A small image classifier, trained from scratch: depths [2, 4, 2].
Rows from block 5, named by matrix and row number. Rows with one number belong to one attention dimension. Each number is 500 + 25 x the weight over its row's rms, rounded and kept within 0 to 999. All counts start at 0. Numbers have three digits each. After the name is the row's rms in percent of the matrix's.
# q: window attention query (model.blocks.5.attn.q.weight, 192x192), inputs 0-95
# k: window attention key (model.blocks.5.attn.k.weight, 192x192), inputs 0-95
q.118 115:502563500447545498506502485484482543482475516537514519507483545519483506481505503508501499509479504465520560494523473527505490484523501514481518465481504532490485474523523493491548538455463494485505469484521473519515480462459537511517505470468515490504485477489501529515490496517473546490
q.119 093:494525478505487516487544501541515486509515468502477498483497499502496527458482507489512497529524496518494510508494494518471477491486448439537427483513515490558482514513504501515483478473487455483508497494499530544530483469473482495475497495468472459517476486519488473515505469471538547468
q.120 111:487493519542467483511537505540497467488510461460499530493470467472494541494471531529534534527568520516468469494520452511487493501502477488533506504516459455534527518480472501517494479505501539503490520491479510503533499506497466475487530499497506504535471506542469479495490483469517538491
q.121 096:492536520482499496509530468483466494476522493492500540482472515497492557478481548557510508525542518469453538499562446550487488504504486511498551487504490517499521484514484480477551513479468531484491487466507481517522485478448478512492539457477524502522492476520476508494450500483521546494
q.122 094:514486518491548520493483496453511514515510562534471501502524512505524443531508518483460485473458483494516523497511537486513550502517563512479536506506542524450494491526500494469515485540498499496498501505502459500454521511529507516514489478541509517474532466490502529485490556534486448497
q.123 083:520510490436528517476488501457499534514472546546514489518522520492497476509501477487479471475465474460523527523462545476529511509510522526475522481478532534453469481517525505467494524507490469491499473498556478494475491499513541506506500505505516518484507479465533521482519512523458467519
q.124 077:495560471480494482489482483487514548479498504514519487504492507516486518477449514480496483507495479475555535489485503508517452518480485520478522489472529533499464511523529527471524537450502472507500453506516527513521432475469541459475464502460533476501479511498515505500524465495481553521
q.125 093:497506471507485488509483507516499528513499475500512473529527514538500500481518467434507494515483486530546483492469522488490485487493492478472423489486528498496505489527570541507478502489510484493484470471499528507508457505517497502507484535501459469500480513483504510519568468515469479505
q.126 134:504477493488487510489487505537522499488497476493516449509520468502480479526496463440489474490480506512559487480443548471511484519478489518481479529480518512520486537475511526522444504497526448539498483538503526489499486515525532506508469560526509498478494542497510471481535475505480477506
q.127 130:500496531484538508505480492460475474516491539513482522492487511491513470513512536542495520488496515478439510508535483491504536500531563525499529493518477518447521471515473478474535496534478527497498524481502456494467542500510503520500537467523494532497522463503504520503447553519506456512
q.128 073:473510492509541526473512521496480529569458551496478494493501504492555493469507480536487482463499448495491507522555517457508479498496505489480495483519542508501485497502507479473464475538485562502492517489527508536507496490507484472452523485502483491499511449508496543503516535501532471483
q.129 102:510501463497470481478521491542508519487526460487483521474466488504482496479476484506493493532523501501508525492506504490497488514452483492540517477469562538537473533496479490534482504457505516506468480484488533551554485498496492433510474503486478499526475485530516476482530445484508569508
q.130 105:515508480484483470493467477513498452471487499529550536566463516467468490541469479494498540505474544481535504473486492487546512524495515532476490516456495486483488505467502479515539510492528523554459521537525471485500528496477530511562496479505537487535493529508500454494504487515466504554
q.131 113:482487519485507489504462494478506477508472540542516505573496505476528502540520484494488520468461520492497491481514496494525518479533525530486478513530477473458517479493522484482520498557497497520512536515511459465465520524482518539515527469514506503511516522484472500511514558531485456515
q.132 073:488500501517503529494530487482485523514521474482450538468522519508515490464512522552527501545515485505499500490512498553482446487502482493532522464522491489521479485501477516525481492500428526470517481464471533522497514513504483517456533512484452505515495493510506525526494536470530501459
q.133 120:493502524524527531508516536482482532535496489490470448454565515544543517469531518482508474485514469543476490522486522519465487472528495459538478494543483484526519490514515519471467483533475465446556493473483508477488489515522489525472518518484475486455526489455493532515492527489530468467
q.134 099:515515480498489485502492480526497508448498473484521551491453491488440507515480484502526507539518525478509545491486454529514498510472478519501534498453511519514484528524480492523533536433514515519469476497505509523537475465456509461535474516490509528539483505536500477476485461496458574509
q.135 077:507505510498517502508507477505493482482494503491484527484474517503500500468501520555504509511515498478516546477522469501488458502466494511529539479473512510530464512522467506508525519457480535472487457495508487564528498482464487465478535487490484517545487500532517497517500511492465557460
q.136 103:476491502477513488516471485486503451496479547527523504542485491459520479522518471486492514486456519476503495496512496491527536504542532528460487519520474464449511490497521477476507471551502494507506537535509455460471528505496522545521521473538521517507521519485493508499505559517473472515
q.137 121:495498512522507532528511515473492541535512491484456456447542498545532489462529531496505481512510473526494484516494519537451480468522495453542490481548484478519528500542493522470481492505452469433541494484488530472496478494516496519461521510480479510461522491455496531519502538465526489450
q.138 097:473465488493507508503499516467504478554517539512488467513550497505540475494492503502472483457506474492484476538512522471490529508518525498496481524540493488481521486516496486461481464579514490502502518494519497459450519527528508520493525479540485478478529481473513512492496539523522442505
q.139 111:502500532521497536523514524477490542520507492488447447440534495542508504454535542492519464499517474515489502524485530519450488470510496482538489493539487483517524500537497497475480507489457478439562493482471522490497479507533497498457509521469481501464515475472492522518481535474522509460
q.140 117:522502495487476464501477497518534465447498497527540516552464506466471492546493465469508524510476528488524487500486485483547538517493509530482498549462503496482510510485511483536489509489528506563467518520502484493521520493489516504566457503509535506510491534507483456465497469529484518546
q.141 104:510508521484474480495482487510484510456470502515522468539503491469493504554531464473508520502465540499525465479481488481525511477535490521473479531488469473458515490479512493508500530501518499523509532531488483461493521516514513543541461517504538513479480519475472491498479505527498485534
q.142 101:527519467503467474481517487536511508443530447483514513486495504491454511503472470477517509545524505506532482490498504502525511532458479504519514510461540522532469540483512502555485536445534510511476503490493542527540469495498499463517447541498505483496469495524506478505500426483493536517
q.143 090:519486495524458531512510520508523509482543466474498471439523495541480505474471533480512483514548470522507500536479510515473504519449479484546527515491520493572502504503464529527485528471510462487485466464503549513517478470505502484489475513489494480486499500508516468501473443484517527491
q.144 080:478539499457523461531499534512466529514475474533528496571514507469502525509512455486487497519474524515508527457510493502497497475523454513468465514471479502478489465509542543506462500487515477537495486497477495471491490546482490536530487496478475515475459524481480545518508507515446498515
q.145 095:488536544475512452532522545523519501480516477499516502527490502488514534526512518469494503505479534522500461455518507534503507483540486494485481475492455479457543465534504537497513494494506480488488486495492534479494525524490507544552487486479515516475484533474464509525470497517466496522
q.146 102:511482477498523524465455507447482512516501509530510470528525504502514461490500476496492484457487452483542538514477501445513515521504522512476481538498530505473447506463506487481491514513505485536495491526512456506446486505509529490485487510536492533501551469490523533491527527514496462502
q.147 120:482503482526455486498515465512492463483506482476471507462488512490497538469496505519518512553538525502487487484503486557482483510450473476547499492507504480522498514508480497512517478500483524478509512484460519517551496493490463454479508499476474488536464486541479464514518473447522548490
q.148 087:527490460536480476463498449505451492488505476487483475490479477494494503497479457540523508510517499470518534490497464489511497535459501476476479510485536480526444537479521470501480485491507506513477509518476504535519482486484503440471468499493479521532491503534497511477554493450503521496
q.149 088:485566513464499501516515467547509496457483470508545518519471510486447527546491516499497503547522570485499484484502487516525480489480460552466539482458488518497505535493480522546502520451504497511465504494481525523547535487488534484517484493479544510525472522516492477491460447503529556537
q.150 089:524488490511546498486459534518484508508490460507522497537543496480481485502498462480475464464442490495548567480479504442512494483497473529452492538500496516469466502513542518509475500488534488539484465516521529530492487544527502491507492532506477516475498513502504506502532505532468476505
q.151 084:473487502530478477509477528489537473545530530518487513482518499501527471522524524505517519489509484521496458518542511495467559493546535472521483489559514486489545458492479496462498478553474493472519530486486483469455522510512478539495504496513493503502531472462503492503490532515505453492
q.152 118:531490494493515510483445509490491520510494499532517471526531508506510445507487493490475469446470469496521515506491511425529522501535529526444478541491512515485449492472518492482478505500546480546490490518520470493459492514513523518510462509516509522492539492487527528491518519530500462522
q.153 089:514490506566496529454490485485508481489503498488490505488516478510500503487494479534534481493530483504511515514516488460497499531454511516521473516514525477503495520467496483507486491499518546520504531499477503538502487496486482486478484510493483523527536530534507481468540513475529492476
q.154 095:477495519466534497532493550469466511533472536533522489522514522485518493526499503480481499477472480498500519495481515475497527479551508522462503501499471521465494443509505525489510503520499483489520473489550492486442484516491524550504512511496531535482518492451503554517488541534466458505
q.155 091:509482494518506542462498469500505506494480506476493488473509474515497474489497497557509506487538489494483530537505506491514480524454517494512496512502517491510481542484477472495503499506507525506484509505491502534512491463484486473464495527489477487521536493547516461474513508470529509494
q.156 096:480493502521441518519549477522536467499518501452492507462484455498510542500483539491516530533549527523485443500507508567490505504487501460558513468534485478529558512497464500512528467507469519465508526472475500471536513492499472497490519502509500455496470513504499450496481456490510509497
q.157 094:519508524472535544535507518474536518525476519514489503487523505555497464501491561506484475482504456486448515532509501506491515475546534517498569486509490522482527492504470518474528525515496496481508475468537495500478547487502516516489530496504491469467555470469513529505415514514518472477
q.158 096:480524530494461508542542505540519473471516527483493533478472514500505539515509532490508519534516543507460470517520477548494493496508486494530541448509469499512560484533481499501509508504474494468517492474505512487538521490497502526514523447486518486488467502486481486517444481494493518512
q.159 109:479509505506451493515537475522495471512506508462491512469470481506515534495491510486508510554531511529479466508489508571481497525491500470563515458516498485529530499531467499505517481496472519448496521475471529519529511474499472489490522511474478476513479516508486475516505457464519522486
q.160 088:501480486485453469478513459509490435474509501481534505523483464438485513554457484535523541496511545487487481475514493468526484542460494512493514549480474483482457539444515474519514497506517516559474535565503467483502497514522525482510494529514534504517478514518494468461509492494500493534
q.161 121:513517452475534494471487492512497553516493492522499474513521542536506481487509496461478479487456470502543525502468539476517516506489516490484496503462547560483476497498534521503496503498513471499485453485529520537477478494508531488485458520502473457490502465479532531488511485522487480497
q.162 130:483528531498501495513506506512527494494470504509505567504463521495477529470514510517509488519513514483481488528534442523483477480515474519502485452536465479510552471495473492497488506493484512491519494470474523519546536477446479500494544447444501482527495517510473461515485505486508579486
q.163 127:516457471508476501477496480491464477491535492478492453506509448477518504528473484499498530502499507514499494458489531480504529549479506487512510559484512490479458536485511506515493489514505507491484533534503459466463490523558508503499494557581499539487508496505510515478509511495498432527
q.164 091:491526521517526478504517524481493565532500506502474487464523535556515500461539514474478454501453475494489514501483544519462501484526490487525486467518520527515520473560519541493492501486475483459530443433498502510485463497503505498496480505465455486462518486471499559520510497512485495467
q.165 102:501536551482525510519503530516530528505468498528512559508503552518493505476523505479478463498498493480486497518509498512485476455520477533493502446521490511509552467505480501500497523471491501490516484472488534542537510497448496503495530449432500486511489494518488499515482489501505561476
q.166 119:501543526489517497530507523538538509491467488507505560512487537505484499470493504512485467507504499481501512530528453514500490470494486502493505454518469509514543490496482491498507510482498501511504488458493532544542525480436483492500537457436493462538486499512493470526482475495498567482
q.167 079:515481465503516479527491507482452473498513503461526519524480448484500501505437496510554531493499487501490549526509458466518511530472525509479540551497480481471495523511497519502542490532517531524473516503521495495478470516508490482490520547568509538514525503520507487484464515506493472514
q.168 095:493443493517477511481491471475465436507533503486503474490499450481523524511469507532524552514512527531481473463513482500496502532485500474527516560498488442497466537490484491489505479525503516479498562562506478451481518519551489513479488541546510535510502507520495502494501512471511459515
q.169 103:501437498539474522508501486478485443513545496481498489478488442468522489524476544528518536507538504504482512481534495508506508523475509479520513537528505448501476519508457498486499467521492520483515547510478460469489502513542465505477529530535493550474526500523482497493475526482512472510
q.170 110:501527517488514520484492520487493538512462513526497458504523555532517493494534488450467468496479497504493499497440548510482492478530501491475489462470534526508506481508537528490500507519496475483525446499492498484490479496527539532503460505469510505492511498442522533513532506502491485504
q.171 097:465491562507505527542505517505505492500474508511492542465495531520489501476497528515510479494523490493445508525524471518471488471521482496521501453539464453549553486524466498473501486483480496486540488468486506486527502495461469514500551461455497507512507495486469499523486526505493555450
q.172 098:493458482511472501480502456464474457510511503492510459498500452500537501522492513503509549505534495500501476453493509500504501517519499495520510562490494467488449521484519479490512492530490509488505540557515479452482487506573506500504462544570518533488503499504485524489517519475511432538
q.173 071:511521482480463479452479458517526490475462491553515505556477487472483483538471467520495508521502514500511468487517492471531490521478505526499479536464504521489494521427480468539489494480529511536483522574499540512494513470497529491520467488492538448575479494526507445480527469510509511521
q.174 074:502500467487549490496533543468469515520518484483510493496489498521524491494468480482503498488467481530526540525499491479493554499484514464495511512478522542486512485524547530509512479530547492510498469419516495528445467503505496456495471516537436480491521502507535507491456476497491459493
q.175 088:519533468498535492484515490503557550532485481516471478472545534546518492493528482482480469510464469508532496491494534497473513481510506472484481462513546566501498495492537502502491510508506461473482459458479531561479516495508475478506466488482453453499494491489525506517514477506489506494
q.176 116:517522500500521481472494480530518503474518483527490524502481522452459512501521452509474475538506553468506506444539522509500478489490479522493504473471497530509486502497486499530467521476485530512496496490479500530559530556495502473511507478465499518498439519524443514512552512533505536508
q.177 091:492485470501499506442491470500485498536518521508505476517522494479534488495514455485492516511476473528510402488498548504498528474500529485511448516495556490454463478459542492485482478554517484490493520493490493475438526519515493519488476501501483480511501493491508525509534504510481452495
q.178 085:533515543486480487499481487536506470446485487527534511511464503451453501538486459494497509508514535465499500476524501493508474513512499531487535511484460486494514501477451504511486531468499530539492496514504497515549504538499506481520518504496514542494482548518426487491512509530488531527
q.179 080:486513493518480481475540488517495517531497491482498524510489528466531533487508567525527521510530506518469499504489437544505513471498491489521457493513519507509488503509524503497528499498483504480481495469480521504513513450482489482466526457466476456546472445539511511523507462455514528498
q.180 082:517510517506492508477521484507522507467485476497498520469488501476477524499507530541515509536524518489494527485530461516498477509500468497508507485524519506530498514495483472547498540475478549487501518471462516521550514512475468482503524456480516506500470480534467491504500492482547548515
q.181 104:494491498509506548520525502495502499523503495501480505472524515564520494480484573533512493468522430505467534564481485507474504500492495492518507505519497506511502490526494505451521496498485470480500476497511492505466508449522497523464521505479482465492533470508525511515461501456508519451
q.182 108:508479487486497546543487511496482495502502501500530471454526495567513465488475508493499479458485433502522512540458520464500500516504513513503549529512486505518504492526514523490503494472522452501508478534561499519480463483519511541515487542536497497467551521460538490488472510502481455481
q.183 070:497503466522461469489527467517514528494510506508451535527483501487517506488531535501515515522514526512516455506497489505507531507480482474507430451508548515490467508488524476492517490529505513510473508466448518521507519474491510458490473456482488437512481466537489527516541450470496537492
q.184 082:521481545495487487478468480517509473474522518523522485511468506459454497523513441499502518520494552476516484451518499495526484523496477520511514525480488494508499499471454480523485522501489573540489518531483502487537509564483499497530495501486510537506467546503455494487529516522488511530
q.185 098:495491482498526540521506532482479520537477510497502497485537497566533469475484547512513479470483433511490515548465499494461514499495517507501508513518516516497515478543522515482534507524500455473512455486538484500445473471533514529487496518506488466465563475482547526509470512476496451469
k.118 116:496491473499480500545519501497534477510500546499516506473506511546512501491503482441508509484474461502548515539477524497508534515497544471527451473512525512543530495565515522464545502491499467495493474491553522500512497448483502512519505490488487445502511525473567467483523478472459522491
k.119 102:543482555479447514443462448477496497454481544508518487509454493499474482516510532486500497514497538462487516504479522496551507525487497488492480522504534516511519558479497453477506563500513506525540506494512464474547509466490541491527481482508548503529499494519520476431481485494503529528
k.120 115:533489515498448485489476468502495496451508517505539483524475504467480481514481478479501516501506526451491523472488507471556488547466504496488500505468497508536518529499500453515507530465536538579514488478504490507543472504488519479513486483507542537559482528505494467439514485511482525552
k.121 097:472486473498482474487498476494524499532497539520508513488486529538498497477499464452495487505461490505574536506487516491527546528466524484506475470492554522532515495554521518518515475498508479522496476472488526520518519469466504478526477462498472481538505543516558450469549470501454507502
k.122 097:487514489517578507518500519476493532526504473529466470500536507508509505492532507550520484496507455499518489492538470501478480471492508506503515524530489492433446486475511518478463475502473461468488523522488499514428507517498483506474499503491464509471528483488481541560498546481522455478
k.123 159:448508489497551511498539536514520525567496471489481507496541512515514508484504506485485490505479473554511492506504495526443531470515495481512500468515510517473468481503518558507483458516499471433460486492492515506456509513510491488475489486490439473466501483505520523546513495499484466467
k.124 114:478496483472486521515536511518501502517501519480515501462515506537506509487461502436477489502485488521523506544456527524500512495497514473518490449478550515528507501548526548512514500508504469466471460479530506492493492488517528493507509500506476453487490514506565488508517491498467488496
k.125 081:531486452448453510481520481487503463449555515492483534468539480501486506505494494506471494463492496486469455521488549515509505499502527490521515506481521521536505516499495489481488516494487521498504513478544497489522483509529496511558497536527549479448488464448496507493453516503554507521
k.126 100:493503519509501520553531536518457501477503459459486499493525482495494532494493505521492503477534520529468482506506519517471443482545476502495540496500432465539529495502478521519486497482488517489528510535535516468515492508535505539470548544490500516452496501452455527523476514488502511471
k.127 097:484516483531569464481474503494532522542487485535489502526541516496513492498542475517521500503453465498545508476556462485486504497504509520498485503529499495428466473505526492467483457523477493498469517530481492518446500500466474505489501476478452513516518503515478514544529528493476472479
k.128 100:502498480465561468473526470476494525546562510531454493502527519482533514466528527526452449502523476490513516479512499489484507487497493476498487482498524551448459498525512515485497496506465490477500494476483500514476501521498500475438511491495481489482478447517500558503548536528492466499
k.129 080:491493506491516496500513525522525481503524517537504535526553503471498495479508507491440467473480498502490450511489498463483495479556517532458460496532474512508500461491521532494502507473488456513500514504530482463462521504502492555497552498474493497456491454498504526512524537559474495488
k.130 103:506449499493463511496489490483461489464513509441511478458497464508501491494497510492506509537524496516475497469436567523489469498495516469510561516452515512533517532510492476537484518512535515482509481497503509506522479511564504504483449540515522521526495500468492502484497497498505487499
k.131 111:524475487494473512474523480471480512480498496431504487450475483523497518509505515488525521540515510511482517474478527549498500503457503452536547516458542527529506531503489485528482504520512550483474492463484527521529474504530507475483446520537505505486489499504514494480495477477536524514
k.132 103:508513506526514463532476509532564506492519479551507513510493543475479511494501484467495486498466490474530472534561469491518537519503497515508466462545499501504524470514495492483514524468490479512463510489512500528526514460434506493553509437470498454500491531518508499497517469513465537520
k.133 099:486514507501545501515502524497524496524484499541472525524499503480509501521499488529522511475483489480531505523570433481521514513518515511484469490566478484460501482492508503452514485498461487493478536519470495511487565472440467500518534446487495484508535500514490510508493505483465492479
k.134 073:488503495527434473501472495532529486477504510530545505544512504503462491495441484466526510500489501492527510551461505458498497528503476541485492517502489453543511515506486492539526530440528454524503489531551473434525484462457510527533505487479500507532468518516519481484528458510489536516
k.135 106:542529491478489458485498490536545506496499491522523512543485507494475513487496467453505489469444484494518513532527494483547521503480480492488457487483516517478500496504525492518509535477506499547481485471540494494494491463444513466557493481500508474482460472499537501483485426499457521525
k.136 107:522499488474478526476505485478478514480492500440508482451478472514504509498499519500521537529519509511492509477461523528496501500480490448533553514440520527504479526496489487509492521516534550471492492468480524514506476511547514468495449537532505492512499487507505490468474467478525513496
k.137 109:486522504493530510514500509489529509503460501535511532538506520480492490504483512499534521467465507488524493538579432475515522503513529517494456486541480483478489482479514491475530501495466526509470527531500486512488511467459492510542528482463488487503513512501501491502452484491474508487
k.138 124:500488481468549507477519503487446528525511451469469497487516488505525525503533495534497510535522483539477505451487527521475468470493482472499532506463522539463467503496538499506464474537494545460499490482483526542489485557551487482476481525528472523487491483499473537520496534498522465487
k.139 103:492525505499536490506499510518535501500476499552498525533499518512485467504492484499514492465456499494520506551557443482519516504518513535499459486561467480466504484484492499466516499490481479523487527509505490499494528475437502507527520485477496476508525522496511481518509497505483504496
k.140 117:502465500497456533496494517488459482491481511441532477465501466504507513515486509512507509544540513522452499464440542507486462514486485488505547521454488496541509512499484515540489487514543516493529479506493491480508466527584512511476488560506510517512501516489487494494515506492529478499
k.141 110:506475502522450557545500499495518467500496551464528481452499478507496469508471525486490502522529509488495499496470523529478506527496517496516549490526473464573526506498461510491506487494514500502516495530490499502532516481518502516488510488496504510530516554495498442471530491499507501480
k.142 097:477481515533503496521475518517519472508515508543500495514526519479490478486499523486439475486510502499478467528481513482503489478541490545495488501542442471519515492531479561479502490484492432530532506548523474452496529506503488556479531483457499519495522513487487506522520533552474482482
k.143 082:468493495505521484531466536518505502513502461520483509564530491476505510505517474501509511474506483505495471503511488464510484465515515542433477527545452469451521479492528503509520500493457476513520498524511495473480509505488453515522538509491494513479506501481455517546486515524503481493
k.144 081:511492497467447513491486493464508505477495554453548503451471503493480472508473515478507509508494492496457463540449523532491502501493506476515545490478527522535523526485440494508514516487501515462536477493517512468528462484527521488511466519507538498515523518498536480479472471483526510506
k.145 110:513514522485454534480480499500531501488458522491545527492455519540507478487468519476540494500479492490474489562500471503488499514479504503513487498511510483533545501488480479520513519479513497509518476498515496516528475465480489510526470480490514484564516523500514446491480464483519536513
k.146 122:491464473511501474499542490533506481515557510509464542474507488502501526472518520497452490486505476514492527496507537537493520503515493449561514482526512518524501498559497524490503504500465497477482526486526481482491500496505491515496540489492479482455486463523512527498488509484477505513
k.147 090:486517520519516506506477510488452514479461477495530480524496512498486440529495494493524514497501559497494498467504502440499501481506507541427503512456464500484487495480507507524499500510515500523513492508489514493511481507520516490500490533530519535528504507501506495493518499538505467487
k.148 109:508480496495500471480533471517472510477553497519484519494520483527456481537494518497461491509529503497483527487508568489506517489508528487482538501490518558494495511547510511509521507472532500509457494458539475475485477512544521507498527521532496515455464445509525536474487493517467486520
k.149 099:472540498477505497492489515502466528482458493499528492558488505475500515504497460470517494510495521525490476488489472458505491488487474512457489502473487483462521479484546498544490493507559535535507484487453545527510476543484491482531472503517501511548482507484475489510521490508514512503
k.150 090:528496475490505480490495476500511490494529503475432454493515450472524504495542513528497502492526484493480472469475506549505499502525479454558500534505548496484511518491460489480452510497459463478554506520476485467477515507528498501451499505508499490462495472496501547503506504471519488493
k.151 083:472462505524483510544509514522524458517512525487513523475499500527516498453475487494523511491479468513509501551495477523511500489521526513545479474544471455544512475515491516478537478527477467467491489553511478491518518455476477542525524486461490454493536543474503464518459486478470499478
k.152 114:505478466505489488507549497516503482507563514492460524452516503486487540478516510505464492496519485501497515510519515550497508507500494442564506480521507536523495500547503514490508491494464490473461515468517498487497499501500487516497536482486481490477469464514496527504491492463492523510
k.153 094:513458510526551471489511488505498492501533482515446496510527465508477481543553493511472513482519503507504528461537533493502511488524513508499501519504484501466484517516497490480495526515501464495495532512509459458471527513530517514481531494527482491434476459501504525494496526499475472501
k.154 077:476498514494487526519514516497538480529489545475540544466496539498522519474453480483488520516481446517516494545488484531485525534473503467544471431517528509532509487534485529497517484520471510481490488480485528521509500476480452496514527464493504468523507539493521459494473496482507532507
k.155 107:507469501489529489482526503502488502494545476508463473514530476487479506531548519511470491485506520511514515442524534490515519498525516501510522512506491518461456517508495491480481507514500473511493520507507463487478519513516521512483532489513487507436488454515497536489514523503486462502
k.156 091:487542524522509496507466495493479516485441455510518461529505523510511479512500480515554513514469523508519495490506474469510482501478505545447477557498467458456483491446520481525491501496526516511510495529452510525493493501486507489510459522512495518537523506484515476503514494511516488491
k.157 092:477507495489550526480485534530518499556451492497507491537495515466525539473494465519506471495494515495519526497523465499497482519486456515522467468511501474478477479454504487459456455495475539520500510542454514505509522523443481480485525471475498501511520543505482515516542523515526495486
k.158 114:486530522503512518507456516482504527505445493503548496531480523489514483501467472489542516507473527498515488509506465462510509507494513559449491503482479472484512485451504490520498489495531505524499480518485533526505487507483506466517458500496523506547530538481503466511498514520512487498
k.159 096:501541515504503521500471497469480530468444490502533455519487509509507478521486486492541512502492524485516503473502477461507482492507490539431506510476493467485504492458512481512488488516540507527538499513485528520484506508504534476496473524515527526542530523490500486498498501532521465509
k.160 100:480467530514503513503517517492465511502528461450487467490531445502526477512506541508490481517532494507482486489524529510493508494527486503507507505522486509507485508514484514498465492534499470496528505498493495447463523548536530527469538497527514536427518489498484545490500559511488467494
k.161 107:480531544464536508478531530498508594535487495523511511511524543517491534468487516489473430505494475489494519493532473502511497500499486475492509448490542573505476475488557528527485505488491511512453488466500488501492495514488511469511505447486481494469485464538514544521488501499506509498
k.162 116:488497445526466469534478498512484405473500512492495494506472470499508458525532468492525541489502497511513482514458543486503486478506517508505497517512465438512547497513465497460515493521541466519542513524518547526501487498494484517517494560501502457542503531455489432498520490519487495493
k.163 120:486498570476516535451514501490509577515486479487495502480506516499484519499483538508498467534501495492482516480542459515488518511507486481514519505500529547498450514476511501537486493503467525487472509481483440453486521511526517471473516455512504541467505472550513573501478519482510497501
k.164 118:522543500468505498478474495492538523481455496523534522512465559512480503497469491489525508513452493478516496537512461509529518503467503514494483479477530531495503498481526470506521524468498530500483482483506506534524458466462513465563438479488493490544511509509509472496486463487499535518
k.165 114:509502455489481482545493491506490452466485512498504504528467495509503479514518441470534543492478491509484462514468513500500469493490504530501500514497479460497544504513484479485510509510531488521523482517522563539514456495486482513558470536511505470539474545434497451508499492519497512508
k.166 109:505504453499484462544470503519491435471500508503499476526489477504521492524531443491530522469500509504507475513449551478512455494507511519492506513481468444510542509534468497462501490497533453520538498515511534530520488509484492519526482551488503482534470524439474448498516510536491509517
k.167 094:493489530517523501476489526496521556519512497509476488490534495480500483488518560528470450488550494495478507474536513495487507489532493521491517509517485535504474508476492527494471517495475488502498532507506461443484542521528515529456543459508525528437525467510486575504507554531492479486
k.168 094:497473531536492506463511482477513505501539484486504494461512482463497522515503547523508515539553534503510506456520489507477544512513473492515528505511501503492446534475495510514501468508479509489496541502471456462475542513529508493453511481523513540478514475547484527492506521484514487499
k.169 091:516484539550485482458469443495508514487513500508483486500490481455496514520538522529531504530547537474494520446523500527512498516502500510510507542500503486496469549476477469496492526508465523498507525550454470484510529488496502508458498474492517535502487479536474512477523523469509510512
k.170 109:468521506458519533498543525499525518530472498513521546498515542534503529472454514496512499488449474514510504547534445507487516504493498472509490456504507516503499469499546531523517478483502543497444484460513504506497489484474475491550493471496481463506511480515536482513449467496513502484
k.171 101:510497453503455466523454458511507438467494510511504518519463481492485494516526470501546557493488517485521488515485507490511480504491519529481491523504463457503536498505471464477514501492515479523539504524509523536511477488471485491542470545509492489568480528471482447499500484487499528509
k.172 102:480487540515514524485538496479525531525494478483498494455532503506498496497487556535509496504528507531502523500532478510482551524492496468527503484518512520500455503480496534515510479517456510477484542503487459460489542493519510503458522462513482540483528477543527524508480529489502484477
k.173 097:470467488511504510527558543505444479534544494460460495494545462494534517499521505505479492482513475527472493496503538485473495499545484471515495487501480498509509493546494527510450463535509495496508493480487522484480513562517493538478545528537481510435493494491470531498504532523505466492
k.174 078:478514557502526495471514522503562583528502508549497488506510559494471536468493523488439437498510513465480516475524478520513492516517494508482528464505502552501459500476525512497489513481476508501460485497493474480490519491493534507486511434464525512488500479517505549500518525500470510521
k.175 088:489524475467494514492518504522503520522468494493519526528492561502487541436479473491479491494458481503511512515503467496512495524473475466514478441465534531517482500503545512515512486472496542504446480484501519531519481513451475454514493490471475469532484500504491498517501450477495518511
k.176 117:453508509464509494517508567506505508525466542544528559551522557505501501481481488487456471465456487509482497532499473483493528472542502522467494431485488505504513441519524568522520472502508535501473475477501500487497517517485494521548517462484507507498505509493525493533497497538498489476
k.177 088:510480492542521487485526476503484499485514456478475498481488454480523530532548522544543538523553517520512512455538464517512495510477507506515503535538484480469490527494525477496478460516461497495493567508450498495484520517491483470474525473544487504502517489531475512499500540457504479501
k.178 101:475526495485502509532487565507513474517466529530511529529511564523515522464482466485489496467425497506498478561492492503489477493519499518476500439514478491514548445502504516502507471499509508496507471485512531505504499507481462496527500477451496479521506540475498473543502466528499532469
k.179 089:495479521484480521473512504473479524498491510493531497496501477518475476531448531487495505502511484513455513499483518484511536507497508486496500539479516545517475500505536508538532501501544512501477502464518466459464482489550526508500480540567509529512507429529536515493475495486507478502
k.180 071:496491511457478531460480534473474470512479523521521529529492530526492472493466513476452488471459474488473510531479515462498533500530543520476470489480526509510516481488522508533539501505530535474498472458551468455483505494545510538519472507502514516531491488525526514498491497542494512500
k.181 108:541485493508484485450501451480492521485523477495489451493495473483486497506481530496500522521542508497483510457480541485519507512493494486492501554458535535507446556488516478504492525474517494514508523502537454501500479489531533474472473539531519521505484438525508524459499487473523478540
k.182 095:549518472526513459492475440495547512476516492486487461480490494479482517484547463549512496496511504465516503480508499523502465503487485493522523502490490468486501525486481474452465528488467466495518516532468512528515516504483497458470501478458497478492457513487447511481515505467504495528
k.183 074:461494530488502519444528485478463499489497488511503494488506495522495460530464544475509523524507492512463504503490537484509526482519519493474473506489534528493475506483494512525518515518494510499453495484535436449485504492566535510495486512541514490484504467510544486499494494514495456498
k.184 096:482512491487516494547500559537516471508485510508519546514504532496526491489514478498489484477448488504528483548498466519478493472510528514514501439518493476492542458508490510500516472509495520504492471490478541513514514505458458492508508449452484468532519550470474460525510498529492527483
k.185 105:544491486507519463466485428494489510496557482481478456511478450456471505517524511524500523505566509459512504450521499512513476507488471495521506550490500506477457553486495471503472547486485470512507532513517476489499497501495498485461490524532513490490482464522486528480510512449512510539